Rows from block 2 of a small image classifier, named by matrix and row number. Rows with one number belong to one neuron. Each number is 128 + 24 x the weight over its row's rms, rounded and kept within 0 to 255. All counts start at 0. Numbers have three digits each.
Before each neuron's rows are labels from the 100 images, of 14976, where the neuron reaches its highest value: "strongest on" is what is common among them. Only what is clearly more common there than usual is listed. The data: stained colorectal tissue patches (NCT-CRC-HE-100K). In brackets: how many of the 100.
# fc1: MLP up (model.blocks.2.mlp.fc1.weight, 768x192), inputs 96-191
# fc2: MLP down (model.blocks.2.mlp.fc2.weight, 192x768, transposed), outputs 96-191

strongest on: tissue: mucus (33)
fc1.566:162136119124143134083136137145105095153100132127128155079129140118122126158164155154089130141123097125122128137168113143131126095068128146122145102141148112096091153140104138141100124107104178116092069073127108116119170123180146134149150112129116130122119134096134081122119118128141116126
fc2.566:097136178151077151110111090197151114107162110136084122101128147180075109133125097131133124169127100105104141098111147137148126135139131127136142111074149151141151099129148110128154085108111065121125147116145152110130125136133135149118099079178106109139128145148109094143123109147122103118

strongest on: tissue: adipose tissue (38); tissue: mucus (25)
fc1.189:122128119116172079130072120084151126112100133117093122174149099152053145122081155103120139182098132155121141121185131188129090118089094103127126135092125141147136117138097158140130143123143157116156116160135126113104121124121145145106090117167112141142162107108136131101118128113130111115
fc2.189:142105117129117103115155131111082128127144138135147130118061130139109131113098138151116114124145092139139143150155103150130119163114145104166115173134120111141109123121131111128125104127121116108144071079148153133105110127104098121108093109138156082136159137095103145111133127106131124106

strongest on: tissue: smooth muscle (62)
fc1.78:119086167104084138114123108117175140150133106167082148112083146132175148112152116152180162159108112086132116107085138089128141139166090118114146143169119106145130143146100157146144124162162143100123114114134084151150086136135111104102158122119136148105109094084115181083113109114189155124
fc2.78:172128117152127152159167091116147090148128150073101082087170186112119134117161135127108103103159094132160154118160091171148140180152130119139159121098108141094096115146176116123156101123112076161165140157140143111109155105112146145139166165124122110143150121111140136082139172134147107156

strongest on: tissue: cancer-associated stroma (49)
fc1.680:118075131113081186143115133142151160150121136109161171136152119109109096105144131117130112155124123084106134135092144138136127096107132102073138137158135138108099164151129154117137101137104151102102131128112111090099128100107096136146118152100141131084152147118144157116130146132175169088
fc2.680:124139097149164095178142166120128140104083101163139114140134107106088171149129099128121141135127179144125090153170134075120160115093143134150140140149149094176141101147100122148110142120127109133131130143176109136169164140122131132102112140139146153122154098097087157151119169140110118161

strongest on: tissue: adipose tissue (34); tissue: mucus (30)
fc1.303:129164144109169142164144092105073079110134132096088127085116124138105132143135142135123083100094110132136163157110118129169127179196153128184151117146110116099121134151126158134121146122144194111124132132136097150114107115110126132124116125132129141106152145120152169139154157133120144143
fc2.303:140120163137120145136082166174143111169160135141088077168093134138122149096117118136124110114118123118147138144111153144129086129076090138101113104128149191168115140133167071128089133127098137108118112129143133150099121158161137115131125118098187114104115130124156141128102057148171158109

strongest on: tissue: normal colon mucosa (67)
fc1.11:175143156136193155109118152147133147124104148134081102123142138106179129125117102078117102155078130137119101109139142176127125154146091152131149139132124169141140148116143132141126116100123119160110127115093130120134136138117100104131080127147129165136138126100144156110164152112119123167
fc2.11:085139101106099121141138134158121133113102111123122139158106122137123163129128149144130105116120151131130121098136127137069187129161166141132087110136113145106122078156105133137136158101188136148177154152066092132126140151119109142135148076147121122088144132106112179131108124120087100111

strongest on: tissue: adipose tissue (43)
fc1.109:112145121116154114152100134121147163127144132082098113132178141164111146161133098131118116086132113104094170139142100111128180113109053105161155109101154127155107098170128137124141119085120122095122098106170100156077130154099153129117112161108098135115119165130166115136154142139146101098
fc2.109:122168135160151115145110112117107153116116102123158119151067140185181163127164146134132107131095147094131095141095142108104182137157176123129123183119145123123140163154082118137094140131096144119126110151163080125130135147163170116154126129102059143146128149150123081159105137154126103119

strongest on: tissue: lymphocytes (49)
fc1.504:156132104106156080158120147157159113154120129128098154161107128147139115100161163103095160134175148095106136100092152150075108134121125128094114120092123129093161157099111133138157092110114149096115155127159119099150129128190142141120146113133140125131109134130113097181136126132115150196
fc2.504:137101164131128124156144151169156113161113135173147088103150159133119132154115129133180121119077094110154134094068143125153076102147113136118121147126115108145163099150141085142089127128130157160104133143121124167151094155098168081106127113155161121121136164178160094116163120168129093103

strongest on: tissue: smooth muscle (49); tissue: debris (29)
fc1.134:148105142132125115125141111151159128140099127150135112156113131137121120163117093152085144132138129094124101129108138140126096129168158089094157126125122133131133115153119132129134135115129152140135144114182080125143084133146179123091138141113143136127083138107094138156125132116149191182
fc2.134:161156109099152157099146134132095148144132141116131167113144100142099145140169175129153129153116132088114106138126115100107128117102144120129139149105090143103131158112102156104135055116145119110125119114178114167148167114103136125166130150139116128170107136130151140192124141139177106095

strongest on: tissue: lymphocytes (56)
fc1.550:137118119109120070158125131163140183130135151142106109122150156136156145154066138135152161100134128120141144125128113167151123133152078145146132154129165095128126126121110124122140168167102150139125176131115115164133104152111126130124089082130153098130124136138137156154097099172132117147
fc2.550:141139106067131154139111134145132107129136153175073151157104130121132179135117134105152138123103142115114135140168143089072081174117152152134116131102098110151154151140118110173162132152107132125064132119121109098126113131118138104112126132158115143110131124077143142159107154110117135132

strongest on: tissue: lymphocytes (43); tissue: normal colon mucosa (25)
fc1.62:140144170120112155163158118160158121153152153138125136137129140124132096133129136159147087166124144104131089104150087102145105100101076131131160111104153146147131184123135081145125149179157186154110129159097115105083135109060125137115138090093110139153138123154115091115106117147146117131
fc2.62:169127117172179141087142095134160088119110125146080111146114135109144167113076111126160125122127120138127153123098186113075122120109140106096114126155116104100134111152106100140155154124103143130167087141169117140124135137142131146149153128140119132132123100160148114127098138091111134144

strongest on: tissue: mucus (36)
fc1.324:128174156119100169116124121124134138133146127097103145130148124108170126127116125138162165128129133103155134122132121103137143099136129175182110098141101124104079158129123127128128104131124128128132100149135088165127105153103105107103152129161145128075081123126120137129108116127169132115
fc2.324:151094093126163093135115095150134112114116148142128105135114104151093090094143142145091171132168138151095143100116165148081092119133137089132135095119130137170088118150116143121122145149125158138078157147095145124102122125136111136145111138096131130159124104157137149131129072135148158120

strongest on: tissue: mucus (59)
fc1.472:122097133092122124091145138118150143109117124150125147106147152134136128122122144157172150170129119152168105091082120123130098140103124150125157144153158149092156168127117136185153138115122098124107154141118082126109106070115123103157134101129070109102147079115146117129066109100119102119
fc2.472:092101081151146105166167116150104148115091142106157161114142126068160147112120163131133117122179101148141176183147147143101097132167142144153139134106131100162109107152124117153135142158095156157179106117088138169155123103134106161101143139149149123123101100081154111080151114133111082144

strongest on: tissue: mucus (44); tissue: cancer-associated stroma (31)
fc1.583:086121148117108073124131086137160153139169074137137090141131147105112101103123131176109116110102136116171091117108158152122141120060101125105124116120139145134191143132092185112128123098156142144126139106123111100126153125145130159115108114149140141098104136138143125116096138126136156174
fc2.583:129093144093124120129154133112134150118122151127156143099133167161134182150127118094152169113104147121139109150117169087169084135199149134112128130134104147175097115100122135111077123145168113149141130121106145153113147096108121142086161148138161123123164155154089104107134057115174093150

strongest on: tissue: smooth muscle (41); tissue: mucus (38)
fc1.437:152103145128149100131159117197136157105118117128114108145114124096122118116069155119100116089110119134148147152112123114122162146126104156125163113093139126143166139126130153113147108076149120108111117128147127133164150160152179129159074123114123119099092126134139126096112103116124152131
fc2.437:091106061139108131140135138151140118129099156121140132132166132140168084136180119099117103152153132140163103138144186131168109187148154136150090140139103123171136129147172113082106148142115129193150131130129096117138127143153149132137136139154127156130120091160143122152111115102146122120

strongest on: tissue: lymphocytes (40); tissue: normal colon mucosa (31)
fc1.556:056143115153132079135117108061137106130146126125133092094150115146135078149129117127131136139123150107109105111133143154116105103133119109119123114105148164131111151138143109112099113103124116108139180155130150146128153138147106137103165091116129116163165124171099085116104151154116150132
fc2.556:114115180132182125111115113109148127147130138116146152092080142104102165100157143136185142104111104128145153093121169121132095133088110110110101133136156117129110101138129111164118100155114144133109120151170132136167128114113132102141113139150124146136116124122148141123120107190108162161

strongest on: tissue: debris (46)
fc1.599:132093141145151106124107174147118141131196122115134101156152121107103145139153095131094116110131140131141136138111172156114128086139092132133154129090105127123108166117117109091165128135118133136155110113142132109125149095117132129142138092105139092119126138141123125092119128145182163169
fc2.599:136123189158154148122116129146108123133139149118120130099138101115157132129106120156163108095130139141158123119102103097115152141184141071125101149152132077127144110172143118122091087155056113074115149086131088127160130135147131112088144133143076119134115136166095123087157105126122129112

strongest on: tissue: normal colon mucosa (47)
fc1.584:113107143139111192156119145153177134145109125116083121147161135089139090166103164146126139111139134115118106140125139132147107139134147088151114146131128120084142143130121121133091152126122134125129140134111112092078139131137190155076140156155144145120131137130146144114168132100129150121
fc2.584:122146092114186140106108146127100121135146125138091138108102106147063107142191113154163159133151157107149142131154111129100134117094130119149182139148121114157156128168140128133119109142114106106101111156144144101149099158083121127147104101096137138109164081155132182133100128113161137092

strongest on: tissue: normal colon mucosa (43); tissue: lymphocytes (28)
fc1.493:157101136126093127096108161137192118124152143134108095135114162123131127161148105151151165152126144120159095136128110179131113128097144130131114115150110156146106151075117137097122127162163132127126163158105135054139129081118131113147140129127116121145154086142096128119022096091114090156
fc2.493:132127175159188135186133109112134107121116144109131140105134123138146139166154131149147147094147096138127132108123234101132156135134105106094132113137100132120140076156121109101141128138117097118153141175135115118110069168153095116123127121124124127134126155106118145122191115135148114151

strongest on: tissue: smooth muscle (79)
fc1.380:168117116148191158120134100126121169141127127126137103174134134127125109168127145108153099099102089082142130171138128146159139084168096085128111154129137119096138143123093135136091127115140118088113084129115136117146102125157086159134127091109109086153204134172152105092123129130148149159
fc2.380:095101112169149120128107139133114116127127104116112144110077120103132122109111107072156078095091141093144110112150111095121145142098139103149108092077126129108121102118140094134121095138157138151117125129132130113172143115147126108114125140164131185104174116128115151129167155129104159103

strongest on: tissue: lymphocytes (50)
fc1.301:141102094112110158135128155128161092117098122123157169124129140120107132083091114075170095159153139146141095141116125161136119129123162131104135168145094138136130118140131132101161136182095152146102183108177130128119117111105129103083135151172090128114132147116177131113121135157127124136
fc2.301:137132137136117103128099086100067122144137124126148101144134148113130154120116154106114116124115100146127097098057079075120120145113127133150065103115184127099140119115154128144164140094158115113146127106124123111195120162083136132131148135185130120125104141164125128128115144119128143148

strongest on: tissue: debris (51)
fc1.121:134146131129147135155146109127086140099151144105170150085150160164150144130119108115109153133127118143114133125125145133134088121097143170161133117067140120136125100119135094137142159145173114138129089151113100127138172110121104094132126133142105101097126163113144146116135147138134128099
fc2.121:112139117112078112079106116090135108134136112158103171141159097115132129142122138144140133142132070147160131128114116158156142111152176131113119125112132133129158133082084156190098119132140134117116081147155084150137137138192135173166137105116104135156139103112140117082087126116164172124

strongest on: tissue: mucus (58)
fc1.137:104120138136118126148126115145133127166123092106106136136120108099136118127133124161126103131118112084135109158172137138159114128119102077096136104125117125085146161119203111137140110134120129128118164141158124137150163157139133113123135139107142111149091131162137149138100147138175137138
fc2.137:158128142175143117121140130136160146126127146152131138148127099123155091091154111114153158148120123151126130157140143061163152129134092120111139140131115130152115098124127091167101116106103135140133144162157074112160137107144091120129098154129133133156146145133132126124130112135126121120

strongest on: tissue: smooth muscle (40); tissue: debris (35)
fc1.763:144172168108097168100143141114159130106123135131106124095121112118128139128158162134108103126118161149109145079112099121139120122117106124143160110156085117142183100171161111114133133125159117094099141112142090086185150133159123102097133114109117113098148138121132136138087178085157130130
fc2.763:107133135128095131104127176094077121130142151154152162124144178144096116145093132115156130137102145150128124128101139166103096121112097126127136137080139104129099137130156122154142094170141146159140127180163146080159167119131123142110109108131125122112098115128135093155106153123158139129

strongest on: tissue: adipose tissue (28)
fc1.175:123117134116183145153089118151142124123140129115141121157147135178113106092087159139144092151168124109141109150122122121106165121087176103130123096129144112124134145134114172112113160138138094104110096102145107122157123121120088112092118107110086130084134111143154104136098151113103103147
fc2.175:095128156130121134071139155140137169146144106149142092127104176086150151119121128169136114111117161170127114109116140097107137106116114167086121175132169144152156119165109152092099149124107133159178140103120140155117176140128122088128105124134109141150093132094113143129135119111156081106

strongest on: tissue: tumour epithelium (57)
fc1.597:158166128155130144107105068157140102126135128082080119108134108103118110164127110129166134131205125118144118116160149098135154117109117107138071143154111116133129143189118135157116120124100151175124134133123120075112119133134143120124121087123137159093137077106128103139138135129119113105
fc2.597:147103113116146137174114115148159128097119126134149141153134125132165176092095143160107123161135152089148085108113134139118115120103161163122114135083115126146107140158111152089109145166182097090160145126090160093121158087142112151110127120124130131105146107143131095106135103132115124149

strongest on: tissue: smooth muscle (48); tissue: cancer-associated stroma (28)
fc1.257:100125112086171113146115162167166093096134136104129140097117128163120106131114131140129090127113161102128096157111169083163139153147155134137102139110090128085087137135143137140125114113128159128119170137129155086131135104130095167140095144107119129105156156117100128161102158157099156127
fc2.257:129136157154124153126087126086157137134125150118151147173118152128083101131131069103134117138108132145141127132125168168135092147140073121075092100115101107152121108126130164123133144075133139097144104120151149134139159145137148083087120111118140126150133117115114141162134136121164138165

strongest on: tissue: smooth muscle (55)
fc1.450:127101136100106103134149157132097161073115120163113134141105105140110098092119144165102096097133121073197146150106111155167114133105166121161141177149176123147110163099128115100136108139103134117153122092152121118089131097137120107140116108123119121148111157108140126154126155112085117156
fc2.450:113136112126098108168115134101102110143090103069144141168132161127121143112083167144113117161131113138124090105106167130139162164114117090152147106140090165129119128088166180130132138136106103151152144126096137118122100138131145098167136133087113124125133129113095090123129117134132118067

strongest on: tissue: lymphocytes (63)
fc1.530:108084109133159123134159105136131138122126109102125119135129153108127148138134117109140133149203139127147116092175098162176097142130105109090114089150134160113084127129161126145122167158060160136108093143152177152128109129131130155186084099132128104130102120132108161132075123127126115144
fc2.530:120177177155111134148177094146137128124111089133139128145102139155134137136078109093142138152086095147123154152165143073151113135090105106129105118124146129122140111129100155130123073142120128135147136138177124115093109182146107159104094149116100088154118103109130194130174137094105119125

strongest on: tissue: mucus (31)
fc1.165:145158161074120070145139141130158160143160148083106155144222087146112151113134103087142148121138102104106131120151093152158138098146093105135161151162139141160136106122158107152112133119153103113171110074125088123133145154130145117122146096107115129144135147125141166138126170110125107117
fc2.165:175111120164112113114118099124155113074127123124126121167052084126150076121118135128156092114144118139136130117136188168110119132119129130142150125109149124130144120134151123115109125135168148101102130164165146101118090169139164123132098137133115098153157159169162145127153138125106098095

strongest on: tissue: debris (75)
fc1.50:121123136125167103116151124123104159160095091110136098125154088126097088127137143158130106092146117117105130177122156133149102103084133128124120102154142167086118129130134143134121118128095114153113162160119138106161138090136154110131125128162144100130129140117142131123141164116146162144
fc2.50:128189135093152115117125139138115125059130101147117103109203125130120140111118132127140118108114134112156130105043147094149170130086135122143148147104127112121154094098150111109131116142167139146101108124156141094116096095151124126127164125127145107124127150138144139150146140114137141133

strongest on: tissue: cancer-associated stroma (28); tissue: normal colon mucosa (26)
fc1.424:107119168107141151121091106127174098148161149097144184130100105133167148131127116131141149126123148124119105086108122119108097140120094145120133122148093094126123118167176162118121169100116108116117130115145108114101153138148197111185134109123167139109159135106104137107075140105141115143
fc2.424:146130097137132127154096181137114123138134137147137110133152131137112140133116161117118125095174133138115137175150137164116124077143176111097122139113122110079132080128136132092150140146122128141130159172139126160120150133114177127127155114072143102114106126121096130117172110129163145116

strongest on: tissue: mucus (47); tissue: debris (27)
fc1.729:094104144127225147069130186151143145112105099120099094106130174118106132154149104134131142132113133113075133116141119151127158126108102123132125123125166129146165115099151140145114140101104111127109101179171077160116142085166176142104121139141156178095140136089183100139176122113153132153
fc2.729:137110183082115080104130124138122120125125111089116133111151128149133132118139144136109145174148151144100107124150096096141192127102183140131147147157130131123127129118132119103099102154121126118119114100150089124120153128147113096101141128160116107147169142100130095119060160130121108114

strongest on: tissue: debris (48); tissue: smooth muscle (31)
fc1.185:121197112103125119145132136119122162116104154118132135146131118113143150119135119154191147131127134158174108126149146118112170129080128131059098114171141084140152151128125163112120124109148093148122110145057088165097144136139136081123121156089126135113149118107127111107131130120147098107
fc2.185:150134156140136124136092132125126110046123136136105128103113128131099139154096121103150122101141113140084132124125077139116143127161163097163093122106126137099131130140128121100154113113090200108102101119141144113116106163120094120126113147159131117130089065173086114121115143125123085144

strongest on: tissue: lymphocytes (40)
fc1.140:113114118133178112116152169123101102120092143105107122108104137092150096105137170104135153136124097085125123146172132145071129142108121156107130076099105128125114173148084095116139179170130143121109135147173100135125110130135180124120129169158125113110127150109147139143144153141125117141
fc2.140:168131126118112134129138128161130104161120139101143129149166150138079169163132128127182132175144107169114105124131139109160091154149145127133113114148149122124118073137107146128111104146099146137137127090144109111101129105062094119089140097137113150095112118101144172104100124121096112145

strongest on: tissue: debris (39)
fc1.738:108158127133144080163159134123146147102168113096143149134127121144107163119152128098154141141104136163121149104146114162122162095163082073147132132102135148120103125182149167070089154136111137138120119158145102100149116168172132134088138118099111127093119152117146095148097158137134104131
fc2.738:166139149088091148079135156150138159089119115088185078157061153122089154147147122154173161113064159128080119120160189109133153111081173129163111101150143130119142139125094119144122121147137138089124135171147128160160141135119128123134112140152142126185121130131134105150138122143133120184

strongest on: tissue: smooth muscle (43)
fc1.755:076149169122171110100119142123106168109079114135143106127085149121129131137121127103135154176082148139119100099126121162104170115089102119115127118116115140121148134142140100138140142103120134155135089157151133151137127100135169091151149143117144099092135114138163156170148140133083172134
fc2.755:146083129131092114108130158083135119104176143139144149139170168139166142156172158115141105102134057103137142108106129104110136117131180107117159128120119088116104111116110106130150145125116143149131121123179101138114144117138171169132111168151134126129119114143136129161096104091137128155

strongest on: tissue: smooth muscle (65)
fc1.384:150106144091176092129135154167130134120112135121120179154095151154160094145150108089155116115086103130099136142109139178117151141129154172151127121181064126137120116102139141131139109175136114128104122132148104127126096127101145143176127118168108141160172132129150118141121137144133092152
fc2.384:148114126122071130128148108147132145162143148120105147131137149149125131122132167101116154141095132128127126183104092156135090104102105141100133111098126132099111096121129137134146152119085221122160148124116158143136175145097080106119183104147104150126119159087122168123137117106115138185

strongest on: tissue: mucus (32)
fc1.197:129149135143142132148132104117143143163128124122151121146133077160137142163148163148121134122121116151121098089147143146160107136131128113105077148158130116120083124122148128130136148127210155134129149102126139118106145101087144129090155120131110076116167125150146140124097152101101117141
fc2.197:056110086158136115081104155122142094171121113151117149133124091112100130068100114134133116112154105157102170118127097112092109126162157115114155100134139129130143139143158130149158109092111146125141113134135152122148139167134113142150138112117132154179138120115127114141127137188092143159

strongest on: tissue: mucus (54)
fc1.415:133144124105114106132097118149188164133174122104104138136197172127136112141104143118154135054159121117122152096154114083152159132140079116139131153139148099101114091129107114108141114141107125114151128162138093158118120154143155105117102145123121171131130116143139127118117143143156108153
fc2.415:120127086166128128131131127099122098121095127121099150135044127138108135098128101079143123130110106126109151165144117195115086097112152088158129148077111132094134140187140142144138115116152152156122140116125182110139108125145111150150132149179130125146148123108122123108118124075102125166

strongest on: tissue: tumour epithelium (41)
fc1.418:111144112162146149143138128133140152161144140142144161095170142153152087124110138164113105130129123162111144136127165087138123102094099134151123114106118156127132121119135107063139097098140111135145154143103142126111164115145162112103138052098092127128147068124133132096132144146089097132
fc2.418:127116158108165157130129144128140151081121111133145123107105118139116102126101069144188113173132130108158141112084197164142172129091113113110172135132153093172136166137106146125133132130127131099152141112099125143160121113125121102117150166109122137125101132135128131135082131111132151143

strongest on: tissue: lymphocytes (46)
fc1.164:118131147099119136106144117104122135139070131106144080118051128083097142107133144175084141162122134109137097146125110144134090119113081123144156113135101162116159161170118183132148122109172126140099170106135140102121156113134100060091171122109148113106090107143158148117091147147118129142
fc2.164:166124138093148108130121144137145144080111144108073146143157121152146100123174153114056083108128115119106130101134153111138130140142128169124060138146118095080103074153142122110159109111122124117164134134135148156161143126095134131125097166145149142154121137136135124170160110134130118159