Weights of a small image classifier: norm layernorm.
Rows from block 2 of a small image classifier, named by matrix and row number. Rows with one number belong to one neuron. Each number is 500 + 25 x the weight over its row's rms, rounded and kept within 0 to 999. All counts start at 0. Numbers have three digits each.
After each neuron's rows are labels from the 100 images, of 14976, where the neuron reaches its highest value: "top examples" is what is common among them. Only what is clearly more common there than usual is listed. The data: stained colorectal tissue patches (NCT-CRC-HE-100K). In brackets: how many of the 100.
# fc1: MLP up (model.blocks.2.mlp.fc1.weight, 768x192), inputs 0-95
# fc2: MLP down (model.blocks.2.mlp.fc2.weight, 192x768, transposed), outputs 0-95

fc1.490:524529516460529525527450534493538476505502542504523483487522455519513521493525488466480449510484509524524513499493518489469476536459439500473511483487527552453491514524508509499505522501513474517497536495519498510411471523503504497477459496495481473482482508475527513516502472503487536494
fc2.490:526513525488511501519504523453541483482499467497503543500443450495526508484505485461475460485465500487469479488508474510511482439501520507523459504497514525538479504506547502488459512516524509501508540504525468514498546513483495475488516459489496518507469510499507482526468534492519541494
top examples: tissue: smooth muscle (71)

fc1.190:481521491505472543498499544494507462514515521489472513500479486534509497465501434483478486487498502514496511475513513500476529480512493515537473517512566501519495483492420506502488509522513472514545498531474550546496534516479500497508456477523486531491496470491481482492511459492532469489
fc2.190:513493466489542492546480483469518497501457500466549528484507477522515507485526499448534527542525488450494465493519505489474493523478508517487532494471481470478507522490487474531516497556481546528518483500487487479499518529480498532519470501473482514493523469488496488516534445519524507524
top examples: tissue: smooth muscle (58)

fc1.278:522517498495506460514509456504500468484467493485508495504503479489475532478493478481521507494559522517474545489460525523539506489537457535461494462495509492512469496506529462483515496487503462517471503517500488504500475514462465472506480531490448493560520533499501495523524527485500483492
fc2.278:514553463480486543456471498508518504469524475495483501490535478515515473500454509488492521473511464437506535506518515465464443504521553523491543500481547515509485454515483494483503496514466513497526523535490512435482501513541507515517511506494490514498469521491483491494469502528493597487
top examples: tissue: debris (77)

fc1.378:497506471513538527525534498455510516478509462449501540506490452514460508525508502509494481496499485527507515500501471500488500506485479488484503517533497500520479509510486557501442539487489511527511528494465494512484503498474522499507511487464498469521482481490474464563472479479508526495
fc2.378:552513493451477489478496537489488523522481483530509547504489485504481494516438487473490513455510468498483457416505484476515534518478464484466490531438503526498457517516491498493529470526512527517477546507493496516521496491491498477514496497515524488481505487548495551518518514482481492493
top examples: tissue: debris (63)

fc1.35:492481543499523491490485490522474501535463500471478516489497507515512467450501539539506522500502474501532516500465518528503516467509507454482495519509515517503498491501530494548440502483522534475518494501476512526477500545497473529516498503501433503492518508470528464501515511499494534464
fc2.35:485525477503482526513492553480519556492516532498535515485498499460504482552518513504531469495525454533459512461500495499491519522537513465510503502493496520493492510545512444502520510513521491466472507544496492484515486506508539512494474484472482504515493489496516502477508527485488493502
top examples: tissue: debris (77)

fc1.602:504518492512472509530497551490468453461518481528512516496477479474520530499479523497488469463527504553469460555502496486498545501518481513538537468536510502477503495515477463509507509521526469496484485514516507509550528503456481441503557515479523502506509488495530490436506515458501478495
fc2.602:526490487509481468487512509520489526536535476530537479504490420528532486486512515512524528479514485486497507475456504504482534535508479503521498520450521504434496508546558484508500516473472525503477533570497544466495529546461495452517475501531459508482524500510526512508499535512493486525
top examples: tissue: debris (57); tissue: smooth muscle (34)

fc1.350:567490523462516508434507511468542506548478523517454518494518466469515523477516506473488515489489512508527484489528510472471466506538506515515494505463479505504492525482513521480476484478509475450488471452494531492533489516535512517506476499485475517539501441495494521519469522507503497501
fc2.350:493431552481509461519532495505473535551521493507526537484494433481521504529512542524471526519490500499455512507509521473519497462530497501501544508515481513501493480486551483492512512509515528488455484483520475510467499533488481525459501508484519537488503537496527494496539501529520564485
top examples: tissue: smooth muscle (85)

fc1.371:487459523493507483513480499511467481481466511457528472513475543512521492484490567484482464521549480486468504483510496514485447518482513504524500522473518501501499490498486552480491472496547506486510479490587516494434503460499460500501529488488509517506511492467487491507514523489521507480
fc2.371:495493513484502512496497428486501499511497522517537423456518513482489519505524533487493502514482470522425493474507493495518481507494497505481494506494494454502522495529519475484506521494488477488467474466528519520492450531508545482499481510500452483530497475504533478485498440471496463481
top examples: tissue: smooth muscle (38)

fc1.664:486515519525516525526481557508527508495490484491530519482524502509483520504523548486513492510522499525518500511540529544540488483467509462482504533479492498540496493490457490545469495497496505459479519533522468490472499430486503509499561483483529489496512449505500473507522504485464491482
fc2.664:503518527501556475512493499520475469529508472493480482504511511524500502514473520509499476468482493517503492486485537501492512496452492506486479500457508525519497511539480485527560540489490507487520532512536529538499518497456533493486488512522475453466481523505528529556498525515514540479
top examples: tissue: debris (46)

fc1.342:475505486534548496476508507477494545552505505534515510537494526481501499504549514530498505518485460518480458496474475482439519553533490455501452530493500482509481487504473468508500496514552470499539507504485588489540490484491513528481492499519497474531481466521461478470527489488470514477
fc2.342:516514529467538509490493500467515531523467487479519503479509442520482495491447548495545493488517509546472495508489525508500527480447487516480511519495513477493483503515488531513502505514497581473513557554471493512500531495542490458488504502483480494473526492480520505500550498516509468461
top examples: tissue: smooth muscle (76)

fc1.74:482495491463510534487467517515512481482500516489545546537475503519496482475462509474491479495524500519510516469530504540520481470463536516515504489489494487472473494525529472490511494479499526507521550470507506504503488491533454490514550486469518488520535477508511493548522534439491487472
fc2.74:501511481515512504484523567513431526502492503516518520471525537495487525523505467504486523495503456527517489443534499507482472492483496487499500505536488478463465531500490470510490444506487533471467531499461505501502492531483507466536510523498481481492505478548518498501504519470505516517
top examples: tissue: debris (80)

fc1.122:472533484493520472482469494487473517501482501484496524485476482500515508458531526571502512505520471535469507560513486477504487537531521528509501465472499518516431476492517479485496476500515510479489513487531510478517532496479457468499540552523543462500503476537520532480473531472519470462
fc2.122:539536525486476451466477526529475490492509475508470484457486392477548522475507508477563539500489449470502478507512498467495511488519488527506483531493526487541461482515495470477497501516524536469502508493493516459521508487487516475506463471519489489504519481481502500522529479518495472551
top examples: tissue: debris (41); tissue: smooth muscle (35)